Rows from block 9, named by matrix and row number. Rows with one number belong to one neuron. Each number is 128 + 32 x the weight over its row's rms, rounded and kept within 0 to 255. All counts start at 0. After the name is the row's rms in percent of the matrix's.
# fc1: MLP up (model.blocks.9.mlp.fc1.weight, 640x320), inputs 240-319
# fc2: MLP down (model.blocks.9.mlp.fc2.weight, 320x640, transposed), outputs 240-319
fc1.53 108 [ 62 157 163 189 163 134 197  74 182 219  59  99 156 128 127 129  65 125 103 109 114 159 115 134 178 193 125 154 102 135 157 153 136 157 143 138 141  92  50 184 105 122 178 104 121 115 112 105 151 166 162 123 166 166 103 121 133 141 140 144 162 138 146 130 125  90 110 113  90  98 134 106  79 194 190 155  98 115 103 129]
fc1.54 078 [201 124  81 150 144 113 134 129  74 149 149  90 105 138 144 111 126  81 173 101 105 143 177 153 135 126 152 123 162  98 141 115  92 152 134 147 175 108 156 153 123 155 120 168  81  87 114 121 161  92 156  92 115 116 143 187  63 159  93  99 129  96 100  91  75 111 139 197  73 112  92 154 135 117 118 156 113 103 161 166]
fc1.55 108 [ 82 165 185  88 121 130 142 103 152 132 133 174 110 100  75 170 115 152 146  62  85 112 143  89 111 122 135 110 114 138 124  75  86 118 107 134 156  96 166 188 159 149 125 146 119 147 100 145  86 157 142  58 122 145 112 151 201 111  55 158 155 127 128 125 125 102  98 154  87 135 162 134 185  78 175 104 156  84  77  92]
fc1.56 085 [152 160 173 119 121 118 135 102 131 130 120 128 129 126 126 124 108 103 132  69 135 145 134 166 138 160 162  53 172 126 156 122 143 124 114 125 103 152 165 121 164 150 138 159  89 104 143 137 125 112 144 137 147 128  97 138  99  85 122  90  93 154 153 156  54 119 130  48 102 147  70  89  84 143 154 122 175  69 119  91]
fc1.57 107 [157 107 126 152 180 146 131  96 198 130 138 124 194 117 117 137 146 126 123 186 129 181  60 208 125 154 162 180 125 123 125  93 128 111 160 128 162 114 109 180  97 122 145 130 135 128 192 196  96 108 195 113 118  94 185  81 177 117 164 109 134 145 160 175 169 133 169 182 187 130 173 127 132 142  63 113 116 107 132 118]
fc1.58 105 [ 73  83 146 100 123 138 133 130 124  34  89  72 111  99 198  92 134 126 131  85 172 113 138  96  97 126 142 127 109 135  90 116 186 129 100 162 102 168 114  71 122 153 131 123 128 167 148  65 131 150 172 107 148 134 102 168  72 127 123 156 126 136 135 143 182  62 135  98 137 124 124 118  96 143 126  74  91 173 136 150]
fc1.59 099 [129 194 133 107 108  90 117 131 118 168 130 175 133 134 116 170  76 151 137 121 113 120 124  83 165 125 168  96 103 101  97  85  99 142  93 126 197 172  81 160 204 168 148 148  67  89 144 113 124 102 166  99 124 132 120 160 119 148  40 131 130 159 171 101 178 164 137 139 126 133 185 141 182 152  95  99  87 132 114 174]
fc1.60 079 [ 67  69 174 125  64 160 134 193 136 148 137 133 113 119 117 112 144 148 119 137 122 180 159 166 154 144 175 158 133 102 145 162 120 161 153 142 110  96 150 157  87 122 171 141 128 139  89 137 141 154 126 136 184 151 136 105 114 130 154 140 166 153 162 107 101 154 126 132 132 141  78 138  88  87 127  93 124 136 111 136]
fc1.61 107 [178 109  88 133  83 127 181 126  87 128  95 138 125 154 141 125 163 104 162 149 136 106  98 100 153 144 136 215  79 209 129 144  90 141 149 170  94 132  93 185 158  94 163 139 139 107 135  70 120 131 176  77 110 117 120 190 128 134 100  90 149  93 115 110 136 100  77 136  98 202 108 152 115  98 121 159 131 133 113 122]
fc1.62 101 [ 96 150 113 136 117 170 144  71 133 119 129 110 151 118 108 147 109 144 207 106  59 191 110 155 120 100  65 149 105 156 122 124 127 140 137 164 160 128  58  76 119  74 150 151 124 141 158 106 105  94 169 124 145 117 135 124 123 202 175  30  98 110 120 161 136 117 106 185  88 171 131 120 103  80 172  94 140 114 156 143]
fc1.63 100 [138 118 162 158 142 116  98 130  91 111 140 141 177 147 113 187 133 132 159 161 181  91 160  85 116  92  87  56 104 138  64  79 114 103  83 168 112 114 148 129 129 131 151  73  81  90 172 126 143  68 158 101 116 134 111 165 164  84  35  79 102  97  97 171 124 113  99  88 128 144 151  79 119 101 168 215 129 118 108 101]
fc1.64 124 [120 134  67  66 146 149 117 178  76  89 108 165  99 138 146 146 134 138  87  89 103 102 123 132 133 114  94 112 131  93 125 161 127 194  81 183 139 134 208 152 110  82 143  98 153 133 213 102 104 100  90 132 131 144 164 111 105 144 157 153 181  82 126 134 122 150  98 122 136 149 129 146 135 141 141 154 119 152 125 136]
fc1.65 100 [ 78 171 100  85 113 152 148 104 212 111 166 127 128  95  83  82 138 103 161 133 164 134 132  96 179 158 137 105 156  98 112  55 126 163 177 104 133 123 120 154 182 122 143 109  60 117  50 124  43 113 112  89 121 126 128 141 131 139 116 168 172  46 187 191 145 159 139 155 125 126  85  97 120 145 146  71 123 135 122 138]
fc1.66 119 [ 92 199 115 111 136 124 114 115  91  97 124 155 158 102 118  78 145  76 116 124 134  89  72 139  97 190 180 102 130 131 140 109 123  81 106 144 115 134  50  78 179  95  84 176 150 129 125 103  93  96 180 158 148 171  84  88 100 106 145 159 106 163 133  99 180 120  90 126 103 127 124  90 111 173  73 128 123 156  70 129]
fc1.67 103 [121 155 133 144 119 172 103 117 108 130 144 113 126 173 132 137 139 190 143 101  99 143 139  77 145 162 104 151 131 157 140 140 125 142 150 106  88 110 159 113 139 116 150  69 251 109 139 142  96 125 117 168  89  74  37 116 176 100  68 175 110 161 138  88 129 166 153 116  57 166 151  96 121  87 126 152 131 149 102 108]
fc1.68 093 [170 110 133 105 118 172 147 143  70  89 134 115 130 123  86 145  94 203 141 159 124  61 108 165 143 131  74  68  84  99 145  60 139 160 132  93 144 142 125 111 103 215  77 151 108 133  96 155 130  97 102  75 106 157 169 122 170  88 116 139 121 176 136 142 151 165 163 117 157 124 160  86 181 114  78 114  62 111 114 163]
fc1.69 083 [100 108 143 109 105 205 134 102 139 111  71 101 134 121 131 162 141 203 147 134 106  51 115  86 158 168 164 132 121 165 117 135 137  85 170 134  97 128 136 113 127 159  92 135 177 103 124 178  62  83 112 141 150 181 183  82 142 192 114 123 161 145 133 161 135 101 107 106 145  84  83 100 134 152 115 100 135 129 128 165]
fc1.70 089 [195 144 124 142 121 164 139 156 177 158 112 101 144  64 166 149 122  89  75 142  97 129 160 127 153 152 131 122 121 111 131 128 190 127 120  95 118 153 147  79 136 117  88 153 150  84 102 141 119 103 132 122 156  95  87  80 188 140  91  93 121  83 208 127 119  83 179 133 142 141 145  80  89 169 159 174 158 134  92 113]
fc1.71 126 [ 76 134 106 110 130 127 147 137  97 190  40 146 124 156  98 174 118 192 134 102 137 135 106 100 164 175  98 118 121 139 126 163 117 176 114 112 141 168  97 105 134  86 191 142 107 109  69 127 170 102  88 121 120 182 134 114 146 112 113 221 121 103 140 120 139 106  93 190 158 163 147  72  53 149 113 127  81 162  91  77]
fc1.72 091 [138 150 140 111 114 148 128 121 149  90 142 102  94 176 101 143 114 135 184 152  63  96 111 126 153 169 137 112 163 161 115 176 149  75 161  90 103 176 135 158 105 135 133 158 100  91 149  85 118 142  77 110 140 152 133 185  90  55 114  76 110 131 173  99  71 168 109 184 184 153  65 147 122 122 103 134 166 149 136  92]
fc1.73 113 [ 96 130  41 148  96 137  93 132 123 147 151  51  91 174 185 154 164 166 133  87 112 153  79 167 134 132 113 115 154 156 143 125 145 148 156 170 136 157  85 122 129 165 126  91 140 141 138 138 204 132  93 162 162 133 108 129  80 170 175 117 202 102  66 123 117 138 144 128 117 109 183 165 109 104 109  97 158 142 142 136]
fc1.74 077 [100 160 100 116 172  79  94 148 127 121 129 156 144 115 131  58 156 199 157 112 124  69 140 118 102 130 127  80 145 159 148 110 141 125 141 152 119 174 151  99 125 146  77 105 134 145 153  98 111 156 144 180 119 141 112  98 168 188  66 134 122 169 111  93 130 109 108 164  77 147  90 164 149 120 157 163  72 133 173 165]
fc1.75 074 [143  94 167 110 107 214 178  94 141 165 105 158 137 160 137 184 141 170 117 159 168  88 105 133 167 123 151 128 150 109 133 131 137 103 147 116 128 133 127 107 131 154  84 105  99  54 124 125 140 135 184 110 109 151 170 176 176 109 107 151 127 120  92 151 208 134 144 116 115  85  98 180 150  81 122 135 137 136 194  67]
fc1.76 051 [137 143 148 107  93 151 163 131  98  98 162 139 134 132 101 124 138 140 124  84 113 120  96 148 160 105 104 124 142 134 116 115 141 152  80  79  89 134 104 191 157 160 181 108  52 148 145 152 122 119  67 108 168 103 139 172 114 144 139  88  64 112 150 149 157 120 168  77  65  96 215 175 137 105 109  99 105 163 140  94]
fc1.77 104 [ 40 108 154 157 117 105 160 122  85 139  77 126 117 117 121 109  95 163  75  99  61 187 118 146 137 154 121 166  66 123 144 120 199 133 112 136 186  62 130  35 134  95 143 121  74 181  97 147 154 180 115  91 103 138 139 129 157 145 106  93 107 143 109 101 105  90 180 110 111 114 118  91 169 114 204  76  79 187 122 172]
fc1.78 106 [ 89 137 112 176 160 119 113  96 144 171 110  68 151  62 119 147  67 144 102 161 136 138  94  29 131 103 142 136 106  74 110  87  87 124 150 131 121 117 156 159 122 133  86 132 112 114 121  91 108 177 112 154 189 102 118 124 139 186 111 232 114  90 121 160 131 121 116  83  85  95 147 151 116  97 173  88 152 154 108 107]
fc1.79 115 [140 126  95 117  96 135 158  92 154 166 180  79 128 134 156 151  93 210 145 121  87 170 112 159 104  65  79 149 103 138 152 121 178 134  85 203 142 168 108 149 105  45 144 144 144  97 152 119  94 144 103 112 221 109 116 126 160 115 111  82 121 109 105 130 149 100 105 149 114  65  86 178 123 140  90  77 150 160 131 152]
fc1.80 115 [177 121 176  99 116 203 184  71 113 113 203  85 139 103 143 106  91 130 149 123 161 110  98  88 137 146 146  54 122 152 126 114 130  97  91 128 151 172 198 113 120 151  58 145 177 117  91 133 138 137 100 132 168 144 142 142 114 102  87  89 117 129 116  95 124 139 149  87 149 133 128  70 147  84 153 106 158 118 171 148]
fc1.81 083 [139 145 115 145 100 104 107 158 137  64 147  62 128 153 129 120 109  73 119 123  71 110 158 101 130 179 196 101 154 157 138 121 122 156 132  92 130  82 104 115 135  98  85 139 160 116 154  98 120 140 132 117 134 137 151  89 122  71 171 152 142 140 175  98 160 155 136 152 109 121 119 121  97  94 148 122  75 127 114 139]
fc1.82 076 [137 134 131 111  98 147 111 178 112 108 140 167  38 123  85 121 153  79 131 122  81 130 103 161 129 105 124 132 107 129  94 130 179 159 126 201 172  74 138 124 109 155 110 118  77 176 155  95 149 162 162 123 211 147 145 103 150 180 107 125 137  33 214 115 109 105 180 109 100 115  74 152 143 137 145 136  80  68 178 108]
fc1.83 105 [105 135 132 150 119 102 187 100 154 151 166 102 125  83 139 153  96 171 115 134 121 117 135 117 127 105 136 177 111 128 140 142 166 127  94 118  37 114 101 127 143  98 145 133 157 142 112 139 132 225 142  98 105  98  72 123 126 113 189 171 102  96 161 110  77  90 123 112  89 166 104 124 133 147 111  58 188  99 118 139]
fc1.84 096 [155 131 149 112 119 115  97 159 162 110  92  73  83 139 142 144 131 175 113 179 109  85 139 109 134 118 138 182 150 173  93 101 132 132 207 142 118 165 151 105 177 158 119 162  83 150 155 156 104 106  90  61 103 147 161  67 123 114  68 129 112 176 108 181  80  99 108 145 109 155 109 114 115 178 153 137 154 159 102 127]
fc1.85 088 [105 112 101 171 123 142 108 130 112 152 143 136 101 101 198 173 158  93 112 114 124 114 122  98 133 104 124 153 115  84 158  75  44 101 180  96 158 125 192 171 169 179 164 153  85 181 138 139  82 111 112 144 126  69 148 153  73 123 119 107 108  59 143 134 188 110 124 144 151 131 123 155 108 117 182  77 100  72 119  53]
fc1.86 073 [ 90 146 118  98 164 129  75  84 113 102 116 153 136 150 147 162 173 118 168 132 136  83 154 108  88 121 120  96 147 147 178 111 162 168 159 129 152 123 121 152 103 136 140 156 116 128 118 166 109  71  90 137 111 140 157  89 163 164 129 147 144 128 130 143 104 108 105 117 120 180 147 122 152 121 158 103  95 167 133 150]
fc1.87 122 [175 123 168  99  96 141 154  85 212 125 124 173  83 119 105 143 119 189 177 109 192  89 155 105 129  84 172 163 118 120  87 162 136 128 122 119 100 195 104 139 109 134 107  90 116 160 166 161 101 120 137 132  66 110 149 115 133 149 142 180 137  72 169 138 125  90 114 144 118 158  77 159 163 152 151  49 117 148  48 133]
fc1.88 108 [146 102  91 140 113 147 163 159 142 139 223 134 130 153 144 100 121  72 125 119  95  90 138 140 176 167  78 122 121 176 126 140 185 145 125 104 150  76 129 116  91 166 161 158 120 115 100  88 164 185 165 109 132 112 133 112 129 145 172  76 115 150 128 139 133 106 145  88 111 141  66 183 129 119 144  66 125 118 133 124]
fc1.89 087 [121  90 125 186 139 128 173  95 143 132 132  99 116 121 121 129 132  47 103 117  36 108 109 143 144 117 190  97 159 148 141  91 185 159  88 122  88  76 132 155 112 119 158 135 153 115 143 130 188 144 186 139 148 101  88 145  28 136 164  69 171 108 158 175  96 132 144 204 113 217  93 136 140  56 121 112 151 116 120 157]
fc1.90 105 [143 132 139  73 120 167 194 129 164 154 159 134 110 106 187  88 179 139 183 101 112  86 157 104 172 149 162 190 100 128 111 122 153 118 173 103  84 172  93 137 105 122 124 129 162 174 138 144 106 183 111 140 191  93 152 143 110  96 166  91 171 125 131 148 142 186 123  83 120 158 125 120 113 120  98 138 121 138 102 170]
fc1.91 068 [174 132  51  91 106 145 142 155 128 110  97 116 127 130 120 108 179  97 114 116 159 126  98  99 114 144 116 117 114 124  92  73 126 122 122 102 128 116  97 119 117 132 159 180  90 198  95 105 192 123  88 178 142 141 126 132  99 182 130 138 137 117  88 127  95 145 129  40  79 139 164 180 135 111 124  97  97  73 178 120]
fc1.92 103 [ 78 186 125 128 129  84 114  75 156 131 110 106  84 152  94 112 113  23 170 156 175 121 148  69 147 124 149 120  98 183 175  94 118 103 133 163 139 169 153 137 132 166 134 124 103 139 124  81  78 116 140 119 146  78  97  91 119 119 123 128  91 131  87 119 161 109 118 140 151 156 185 110 109 162 124 151 119 108 146 178]
fc1.93 103 [129 102 100 131 134 136 146 124 185 135 170  82 124 169 165 170 142 110 115  60 141 135 167 100 118 176 129 112 163 143 151 127 167 118 108 135 136 144  90 153  94 124 166 104 147  92  99 181 136 155 162  95 121 151  82 150 135 127 141 139 191 120 105 180 133 180 128 126  97 121 131 179 111 100 103 128 124  80 158  91]
fc1.94 098 [129  96 132  88 108 162 148 145  83  82 211  94 120  77 154 164 126  62  94 159 146 114 133  98 185 109 134 157 153 121 115 140 171 128 112 124  96 179  93 178 106 164 104  86 127 168 157 110 114  89  74  70 103  87 155 161 123 142 112 151 188 195 151 118  98 128 163 142 114  38  87 136 150 127  88 171 143 185 144  87]
fc1.95 089 [135  79 108 130  55 128  93 145 136 153 137 137 151 151  76  89  62  30 103 135 151 139 155 122 115 154 117 156 142 157  47 169  96 120  73 119 159 108 122 142 125 157 175 121  94 145 102 146  96  87 111 117 163 127 107  68  87 144 164 155 212 185 140 139 142 121 122 148 127 178 156 103 130  92 185 164 106 109  87 149]
fc2.53 098 [173  90 136 102 140 122 142 137 127  98 138 115 149 156 131 107 145 167 120 142 169  94 120 130 140 110 137 144 197 139 125 121  93  52  73 105 139 148 162  92 135 124  97 140 118 181 134 111 122 156 100 110  98  73 110 127 121  88 140 122 106  81 111 103 110 151 130 134 149 155 114 135 120 133 106  95 152 156  94 151]
fc2.54 076 [101 143 198 133 137 129 108 106 177 113 100 152 147 139  78 118 151 145  70 116 116 127  59  80  97 105  82  96 115 177 118 154  73 111 101 129 117 147 112  88 175 136 135  63 166 144 155 124 102 120 107 153 148 128  81  78 229  88 139 140  78  99 122 118 166 128 134  83 156 166 162  86 100 163 142  92 152 146 143 100]
fc2.55 114 [162  96 123 135 120  93 105 143  63 109 152 124 152 113 190 119 111 112 115 156 118 118 131 165 105 155 117 123 140  98 104 168 140 201 152  87  88 157 150  87  70  61 115 160 125 153 161  67 117 223 117 105 146 130 170 121  55 168 159 139 102 140 145 210 103 136 163 134 173 120 100 108 116 155  98 126 138 115 170 151]
fc2.56 081 [155  75  83 147 106 129 103  91 109 117 125 145  93 128 113 180 116 139 159 160 153 159 112  60 118 131  91 197 138 167 121 119  94 111 133 125 123 139  88 126 191 170 128 127 155 159  93 119 112 176  91 147 102 153 110 136  99 164 128 123 132 151  92 111 193 154 173 143 119 133 179 111 152 143  68 157 153  84 150 199]
fc2.57 099 [119 148 110  72 141 100 176 130  85 111 111  87 116  94 104 118 134 145 132 128 109  81 149  82 146  90  80  71 143 162  98 165 136 132  96 121 114 109 133  93 136 146 132 138 140 116 118  72  87 100  82 142 128 148  93 163  78 149 105 154 129 116 153 145  61 160  68  93  98 111  91 137 122 104 186 192 179 174 148 176]
fc2.58 103 [150 139 127 130 119 188 145 148 137 114 121 167 107 170  71 158 101 149 120 149 126 175 171 131 178 132  95 175 120  92 146 104  94  86 166 134 131 125 110 181 147 102 173 152 116 139 137 149 123 200  84 123  94  84 179  83 138 138 133 137 116 134 131  56 125 121  96 118  95 126 112 139 106  79 105 174 120  95 117 104]
fc2.59 089 [105  81 130 134 158 180 167 108 148 111 123  90 116  95 134  74 147  92 105 118 154 105 150 133  94 135  68 137 138 160 129 145 126 117  84 154  37  86 156  95 125 180  74 150 182 120 130 165 138 142 135 145 113 120  94 128 112 150 162 127 153  80  76 129  75 138 156 147 135 110 108 140  67 122 148 169 183  94  99  64]
fc2.60 075 [154 137 149  80 128 110 140  86 169 132  91 130 167 194 139 155 117  93 130 131 128 193 132  74  88 122 102 124 126 166 113  70 122 104 145 116 134 154 143  81 113 182 104 112 134 135 121 145 113 156 138 138 126 142 161 145 171 133 118 147  85 157 102 130 166 156  81 161 113 116 169 104 178 195 102 162 122 118 109 110]
fc2.61 110 [ 68 123 126 186 158 167 117 151 161  87 119  49 137 122 115 149 116 170 130  83  74 134 127 134 102  77  70  46 151  91 116 131 156  81 124 149 138 109 181  66 102 202 116 121 109 187 119 167 105 147  82 104 163 151 140  66 126  80 175 165 144 153 127 146 132 155 151  61  99 102 164 100 130 164 138 101 166 108 141 140]
fc2.62 090 [169  94 136 167 109 110 109 171 180 123 123  87 112 122 127 134 143 135 123 164 198  64 129  97 121 120 152  99 164 115 164 136 151 117  87 127 130 131 161 177 191 183 101  90 123 111 123 133 144 122 117 120  84 153 103 134  76  54 123 168 143  99 138 101 107 145  94 142 183  73 162 115 128 145  86 158 140 160 124  97]
fc2.63 088 [133 144 128  92 139 153 149 131 149 151 132 162  80  78 152 124 118 150 133 148 107 127  89 154 168  93 120 147 147 120 149 156 126 117 150  86 134 124 104 151 158 153 162 102 141 178  82 167  90 116 149 142 136 111  89  80 132 141 170 156 133 161 114 143 127  89 117 186  74  87 116 177 139 122 132  66  96 106 190 140]
fc2.64 113 [134 119 173 149  93 140 145  84 185  57 155  89 129 103 165 119 147 186 221 158 179 147 125 106 112 174 175 140  98 165 143 145 156  74 154  77 114 138  62 127 135 130  84 144  77  71 111 159 147 158 181  88 134 130 140 145 177 129  75 136 109 181 189 127 116 162 139 165 169 109 112 150 110 143 134  87 112 104 118  99]
fc2.65 094 [177 104 168 128 124  86 112 117  70 133 130 178 127 160 154  78 121 118 115 111  70 113 116 100 117 114  95 191 116  82 145 189 135  49  68 160  96 199  99  86 157 151 113 181 132 175 198 137 149 142 173 147 128 120 120 134  93 162 181 113  99 117  89 116 165  85 114  98 185 132 147  98 121  67  71 143  72  88 166 131]
fc2.66 143 [162  71  77 164  94 115 151  89 143 145  66 153 104 140 113 228 131 147  85  84 150 145  61 105 101 137 119 135 142 138 170 100 123 200 141 208 160 130  74 115 115 109 125 102  59 159 130 158 155 136 120 118 132  67 131 159 130 109 155 145 171 112  94 180 138 121 109  99 174 116 104 141 127 138  86 113  99 165 106 104]
fc2.67 100 [123  96 114 105 126  98 112 123 132 129 164  96 114 122 140 122 105  90  83 165 135  84  78 137  90 135 181  81 103 113 114  96 128 105 137 168 162 138  82 148 140 175 121 229  39 130 124 111 142 158 164 108 154 155 217 138 144 158 138  80 124 111 115 145 139  96  58  97 175 107  86 173 137 133 153 138 147 152 167 124]
fc2.68 088 [ 59 139 103 126 124  90 133  96 185 106  95 198 144 101 118  99  97  94  85  74 112 112  96 108  93  69 154 126 176  81 132 198  95 159 147  97 104 126 119 131 197  21 124 105 143  81 136 107  87 135 156 133 137 134 114 125  29 164 155  86  55 100 128 118  80 119  98 152 149  83  90 132 147 140 150 154 178 180 133 152]
fc2.69 086 [114  97 145 148 134 129 147 185 127 163 192 112 130 153 143 161 118 118 130 172 108 159 158 149  85 111  60 122 130 108 104 104 122 169  96 116 146 166 105 113 119 157 146  96  78 119  72 114 123 143 135 130 130 124  70 121 130  72 110 157  72 150 114  50 101 176 154 126 123 171 182 100 137 129 170 126 120 157 141  93]
fc2.70 101 [ 68  81 136  87 117  89 153  83 100 136 140 161 105 148  69  79 124 145 226 129 197 152 128 101 124 135 153 135 130 127 166 146  80 113 136 154 115 105 109 168 114 142 197 140  99 199 138 136 176 102 124 137 138 156 137 191  65 119 129 157 109 152  99 146 146 154  57 108  90  85 108 169 188 113 138 119 127  94 107 142]
fc2.71 151 [ 99 153  97 105 144 172 122 150 176 154 134 142  91 118 139 124 118 174 108  65 103 124  90 125 128 159 119  96 131 155 147  56 128 128 118 138 118  96 108 151 122 148 138 133  97 122 130 111 139 146  99 131 123 132 177 158 120 175 233 112  92  96 187 137 162 100 113  95 130  86  89 197  39 198  71 132  66 156 127 105]
fc2.72 107 [ 84  90 118  52  80 123 120  88 100 195 174 101 104 123  93 118 107 159  83 131 196 179 130 103 154 126 155 151  91 158 169  88 119 140  91 151 161 145 115 154 137 152 148 144 142 129 119 153 137 149 154 114  88 104 160 119 174 184 128 132 158 101 134 140 134 118 171 118 141 154 147 122  70 181 158 102 112 148 100 105]
fc2.73 105 [163 146 170 151 145  75 191 108 154 113 115 206 132  85  86 125 101 110 116 170 135 133 182 123 129 132 146 118 167  96 130 120  99  96 156 137 152  91 181 144 130  89 147 179 109 122  83 118  99 143 156 103 151 120 159 130 199 126  67 142  79 174 164 173 146 154  94 144 150 141  53  98 144 108 150 177 106 111 129 114]
fc2.74 070 [199 107 166 128 111 133  89 108 135 137 117 159 134 107 152 158 115 101 137 134 129 138 150 133 121  75 171 124 155 146 176  94 117 156 183 140 144 126 125 146 192 152 143 123  96  93 128 123 135 102 159 123 185  82 139 120 116 100 164  68 131  66 128 119 119  80 109  88 154  51  99  94 134 126 140  87 146 177  93 106]
fc2.75 072 [ 86 166  94 121 177 122  72  90 129 107 121 137 111  95 157  82  73 107 107  95 121 161 139 109 133 128 113 110 200 123 122  86 171 145  89 115  72 143 138 166  62  77 148 117 113 194 121 120 129 101 111 159 150 181 117 129 100 119 144  96 104 128 176  94  86 154 155 123 101 118 116 118 119 120 176  70 122 115  84 188]
fc2.76 049 [172 115 137 171 118 108 108 202 176 129 129 160 167 155 139 122  78 141 166 139 141 115 192 158 101 120 177 128 128 168 117  78 124  91 130 157 175 140 134 125 117 133  91 127 204 110 103  82 134 109 148  93  79 122  75  89 157 111 126 152 221 147  70 123 135 133  94 178 149 161  72 139 118 163 148 150 132 125 187 118]
fc2.77 103 [164 134 137 111 109 165  44 117 145 152 179 104 141 108 108 105 143 134 170 160 176  73 138  84 117 104 173  94 116 135  78 165  97 139 128 116  71 143  88 165 148 157 122 119 165  29 148  97 103  77  90 145 113 150 105 142  71 121 164 165 149 120 151 121 171 135  95 143 150 137 134 163  77 118  67 163 230 132 126  95]
fc2.78 115 [198 119 139 101 119 117 139 184 136 135 132 141 152 147 135  94 160 148 116  81 126 170 189 207 131 188 154 123 152 167 107 180 182 166 170 170 164  93 114 139 114 158 155 161 128 147 148 147 146  98 128  64 118 135 125 102 168 161 191  66 105 124  57 106 152 153 128 140 194 153  91 105 105 129  85 186  55 158 131  97]
fc2.79 111 [146 125  95 164 147 150 126 140 117 113 144  80  90  95 135 136 122  91  87 210 144 123 141  87 167 176 172 124 150 125 140 172 105 138 176  69 157  91 145  95  93 154 122 105 110 206 150 152 152 111 206 159  95 164 158 134  91 136  80 147 128  54 144 151 111 140 155 105 149 213 127 121 156 129 132 189 152 114 139 104]
fc2.80 115 [ 67 151 131  93 146  82  57 140 102 172 100 138  93 150  72 168  96 142 125 150 130 164 179 136 135 156  99 146 127  83 143 125 112 117  97 163  84  87  82 112 138  99 143 154  81 151 169  89  86 156 165 114  96 130 125 129 107 124 129 193 192 137 184 119 146 106 122 126 112 143 157 183  85 130 113 164 163  97 111  84]
fc2.81 084 [111 122 163 111 125 162 135  78 113 129 121 171 128 130 140 153 138 136 150 132 182 172 106 157 126 126  68 150 106 143 135 124 150 123  85 175 144 190 180  95 124 125 135 154  82 140 135 165 153 113 139 131 124 116 136 164 114 170  82  71 133  84  93 152  95 118 102  90 128 154 139 118 177 145 118 123 149 119 109 126]
fc2.82 079 [162 153 125 113  86 140 153 100 144 178 151 136  79 124 102 180 101 130 156 116 127 140 165 160 122 197 143 138 103 132 149 108  57 129  79  91 105 130  83 112 152 106 199 105 184 102 116 170 163 112 160 144 121 160 113 112 115 122 132 166 124 125  88 144 134 117 122 162 176 150 147 121 124  96  92 144 112 170 116 113]
fc2.83 116 [142 123 110  79 124  88  87  97 101 118 140 139 139 170 170 118 153  93 150 111 150 184 142 145 142 161 131 142 197 150  58 100 118 134 190 169 188 100 123 104 151 195 120 169  80  79 134  87 138  86 112 142 141 178 158 176 119  74  46 100 153 107 116 120 202 100 156 131 137  82 151 105 113 107 137 160  70 124 135 140]
fc2.84 095 [125 120 139 154 163 126 168 108 115 132 158 146 156  98 144 161 165  49 109 125 143 135 118 137 124 171 135  75 118  74 133 151 117  73  94 141 164 108 115 136 113 132 149  22 166 101 137 118 106  90 167 212 166 100 139 170 135 114 154 117 112  97 185  93 160 192 141 126 183 119 118 161 139 121 104 122 140  94 155 114]
fc2.85 093 [127 137 126 123  95  93 150 127 164  97 107 165 127 178  67 139 164 119  65 184 125 154 143 161 132 189 169  82 100 175 135 147 150 160  93 144 136 141  87 108 151 111  79 162 153  43 138 147 145 171 147 124 122 182 148  74 145 109 132 137 183 148 142 133 125 141 106 142 117 158  91  90 126 205  81 183 185 143 122 184]
fc2.86 074 [133  95 119 176 120 111 165 159 126 195 137 112 133 150  93 123  99 152 117 127  87 129  92 178 160 133 143 126  68 132 109 168 110 120 127 143  98 125 165 156 169 146 162 111 185 194 110 107 138 131 128 126 182 106  87 140  74  98  90 167 105  77 100  52 127 156 105 130 127  94 152 144 147 112  73 126 127 143 128 100]
fc2.87 125 [119 113 152 108 147 174 140  87 125 100 169 131 141  64  92 155 151 196 153 182 143 173 116  96 124 134 165 119 129 105 122 125 143 132 137 138 105 162 171 146 155 156 157 154 196  89 138 142 106 112 128 122  93 109  79 179 190  85 148  91 144 123 117 104 127 105 153 114 120 107 117 115  77 131 177 100 178 131 100 152]
fc2.88 114 [175 131 116 100 112  97 147 165  89 123 115 162 174 184 147 155 133 168  91 151 122 118 171 125 127  72 127 112 123 153 162 107  95 135 144 101 102 173  99  73 120 106 110 168 186 165 110 102  87 111 117 129 165 146  64 149 165 121  95 170  78 101 122 180  94 155 146 118 131 129 148  91 212 153 148  63 142 164 148 138]
fc2.89 091 [163 170 159 108  99 123 113 161 123  93 147 148 122 126 112 163  84 107 171 101 154 136 159  94  81 134 101 164 161 136 155 128  54 105 171 162 206 140 112  64 221 102 105 166 129 146 104  96 104 118  82 150 148 166 155  93 160 133 116 123  35 163 110 128 117 159  99 108 145  66 187 143 126 122 212 114 115 129 163  80]
fc2.90 107 [109 179 137 131  67  51  65 172 148 186 130 119  83 164 188  94 107  86  92 140 137 131  94  66 151  75 116 141 100 135 168 128 117  95 106 136 145 163 139 139 121 157 144  66 103 104  87  94 131 187 163 161 113 105  98 173 115 106  72 129 165 142 153 142  46 116 124 127  48  83 153 142 129  99 137 108 141 168  97 115]
fc2.91 063 [105 128 236 144 142  84 123 138 143 194 120 173 202 136 125 107 155 139 132  77 110 126 181 136 121 119 135 142 127 129 192 148 127 160 128 138 106 133 143 156 144 149 124  89 145 104 139 171 137  72 116 112  98  75 101 139 183  87 166 104 111 119 130 116 218 112 160 192 102 151 150  93 108 101 157 130 155 122 110 105]
fc2.92 115 [131  84  58 117 165 159 102 130 111 144 116 149  90 117 145 166 182 193  36 118  96 164 102 179 125 119  91 132 173  96 116 174 157 132 137  65 106 114  88 118  96 125  78 138 162 131  84 167 171 134 119  85 139  69 122 184 151 175 137 137 180  66 148 160  95 167 100 147 123  75  74  99 125  89 121 152 165 151 101  63]
fc2.93 108 [169 131 112  83 154 160 119 155 101 135 138 141 152 108 102  66 187 164 140 113 134 130 118 116 110  86 144 136 170 166  47 126  97 103 133 118  96 125 134 170 141  52  88 126 142 155 150  62 131 173  45 141 126  72 140 127 129 193 184 106  64 123 114 122 140 138 166 119 127 142 185 128 148 104 126 130 102 163 181 193]
fc2.94 105 [117 121  82  92 113 130 109 116 194 140 108 137 113 158 132 116  99 149 114 137  85 134 101 207 113 133 122 146  88 119 136 121 118 126 179 170 180 139 177  79  96 117 167 160 108 124 132 147 139 144 180 130 113 180 114  63 158 116 131 147 108 125 127 108 166 102  80 111 179 219 143 103  94 111 147 140 132 113 159 144]
fc2.95 083 [140 155 108 104 160 144 159 121 128 112 140  90 151 113 150 129 197 138 167 127 142 148 142 157 152  89 120  96 131 126 179  61 145  39 116 120 131 148 113  84 132 126  91  98 190 131  99 125  81 115 146 161 119 146  99 142 166 109 144 100  72 138 156 136 126 144 106 115 167  65 116 181  65 135  71 122 120 140 112 108]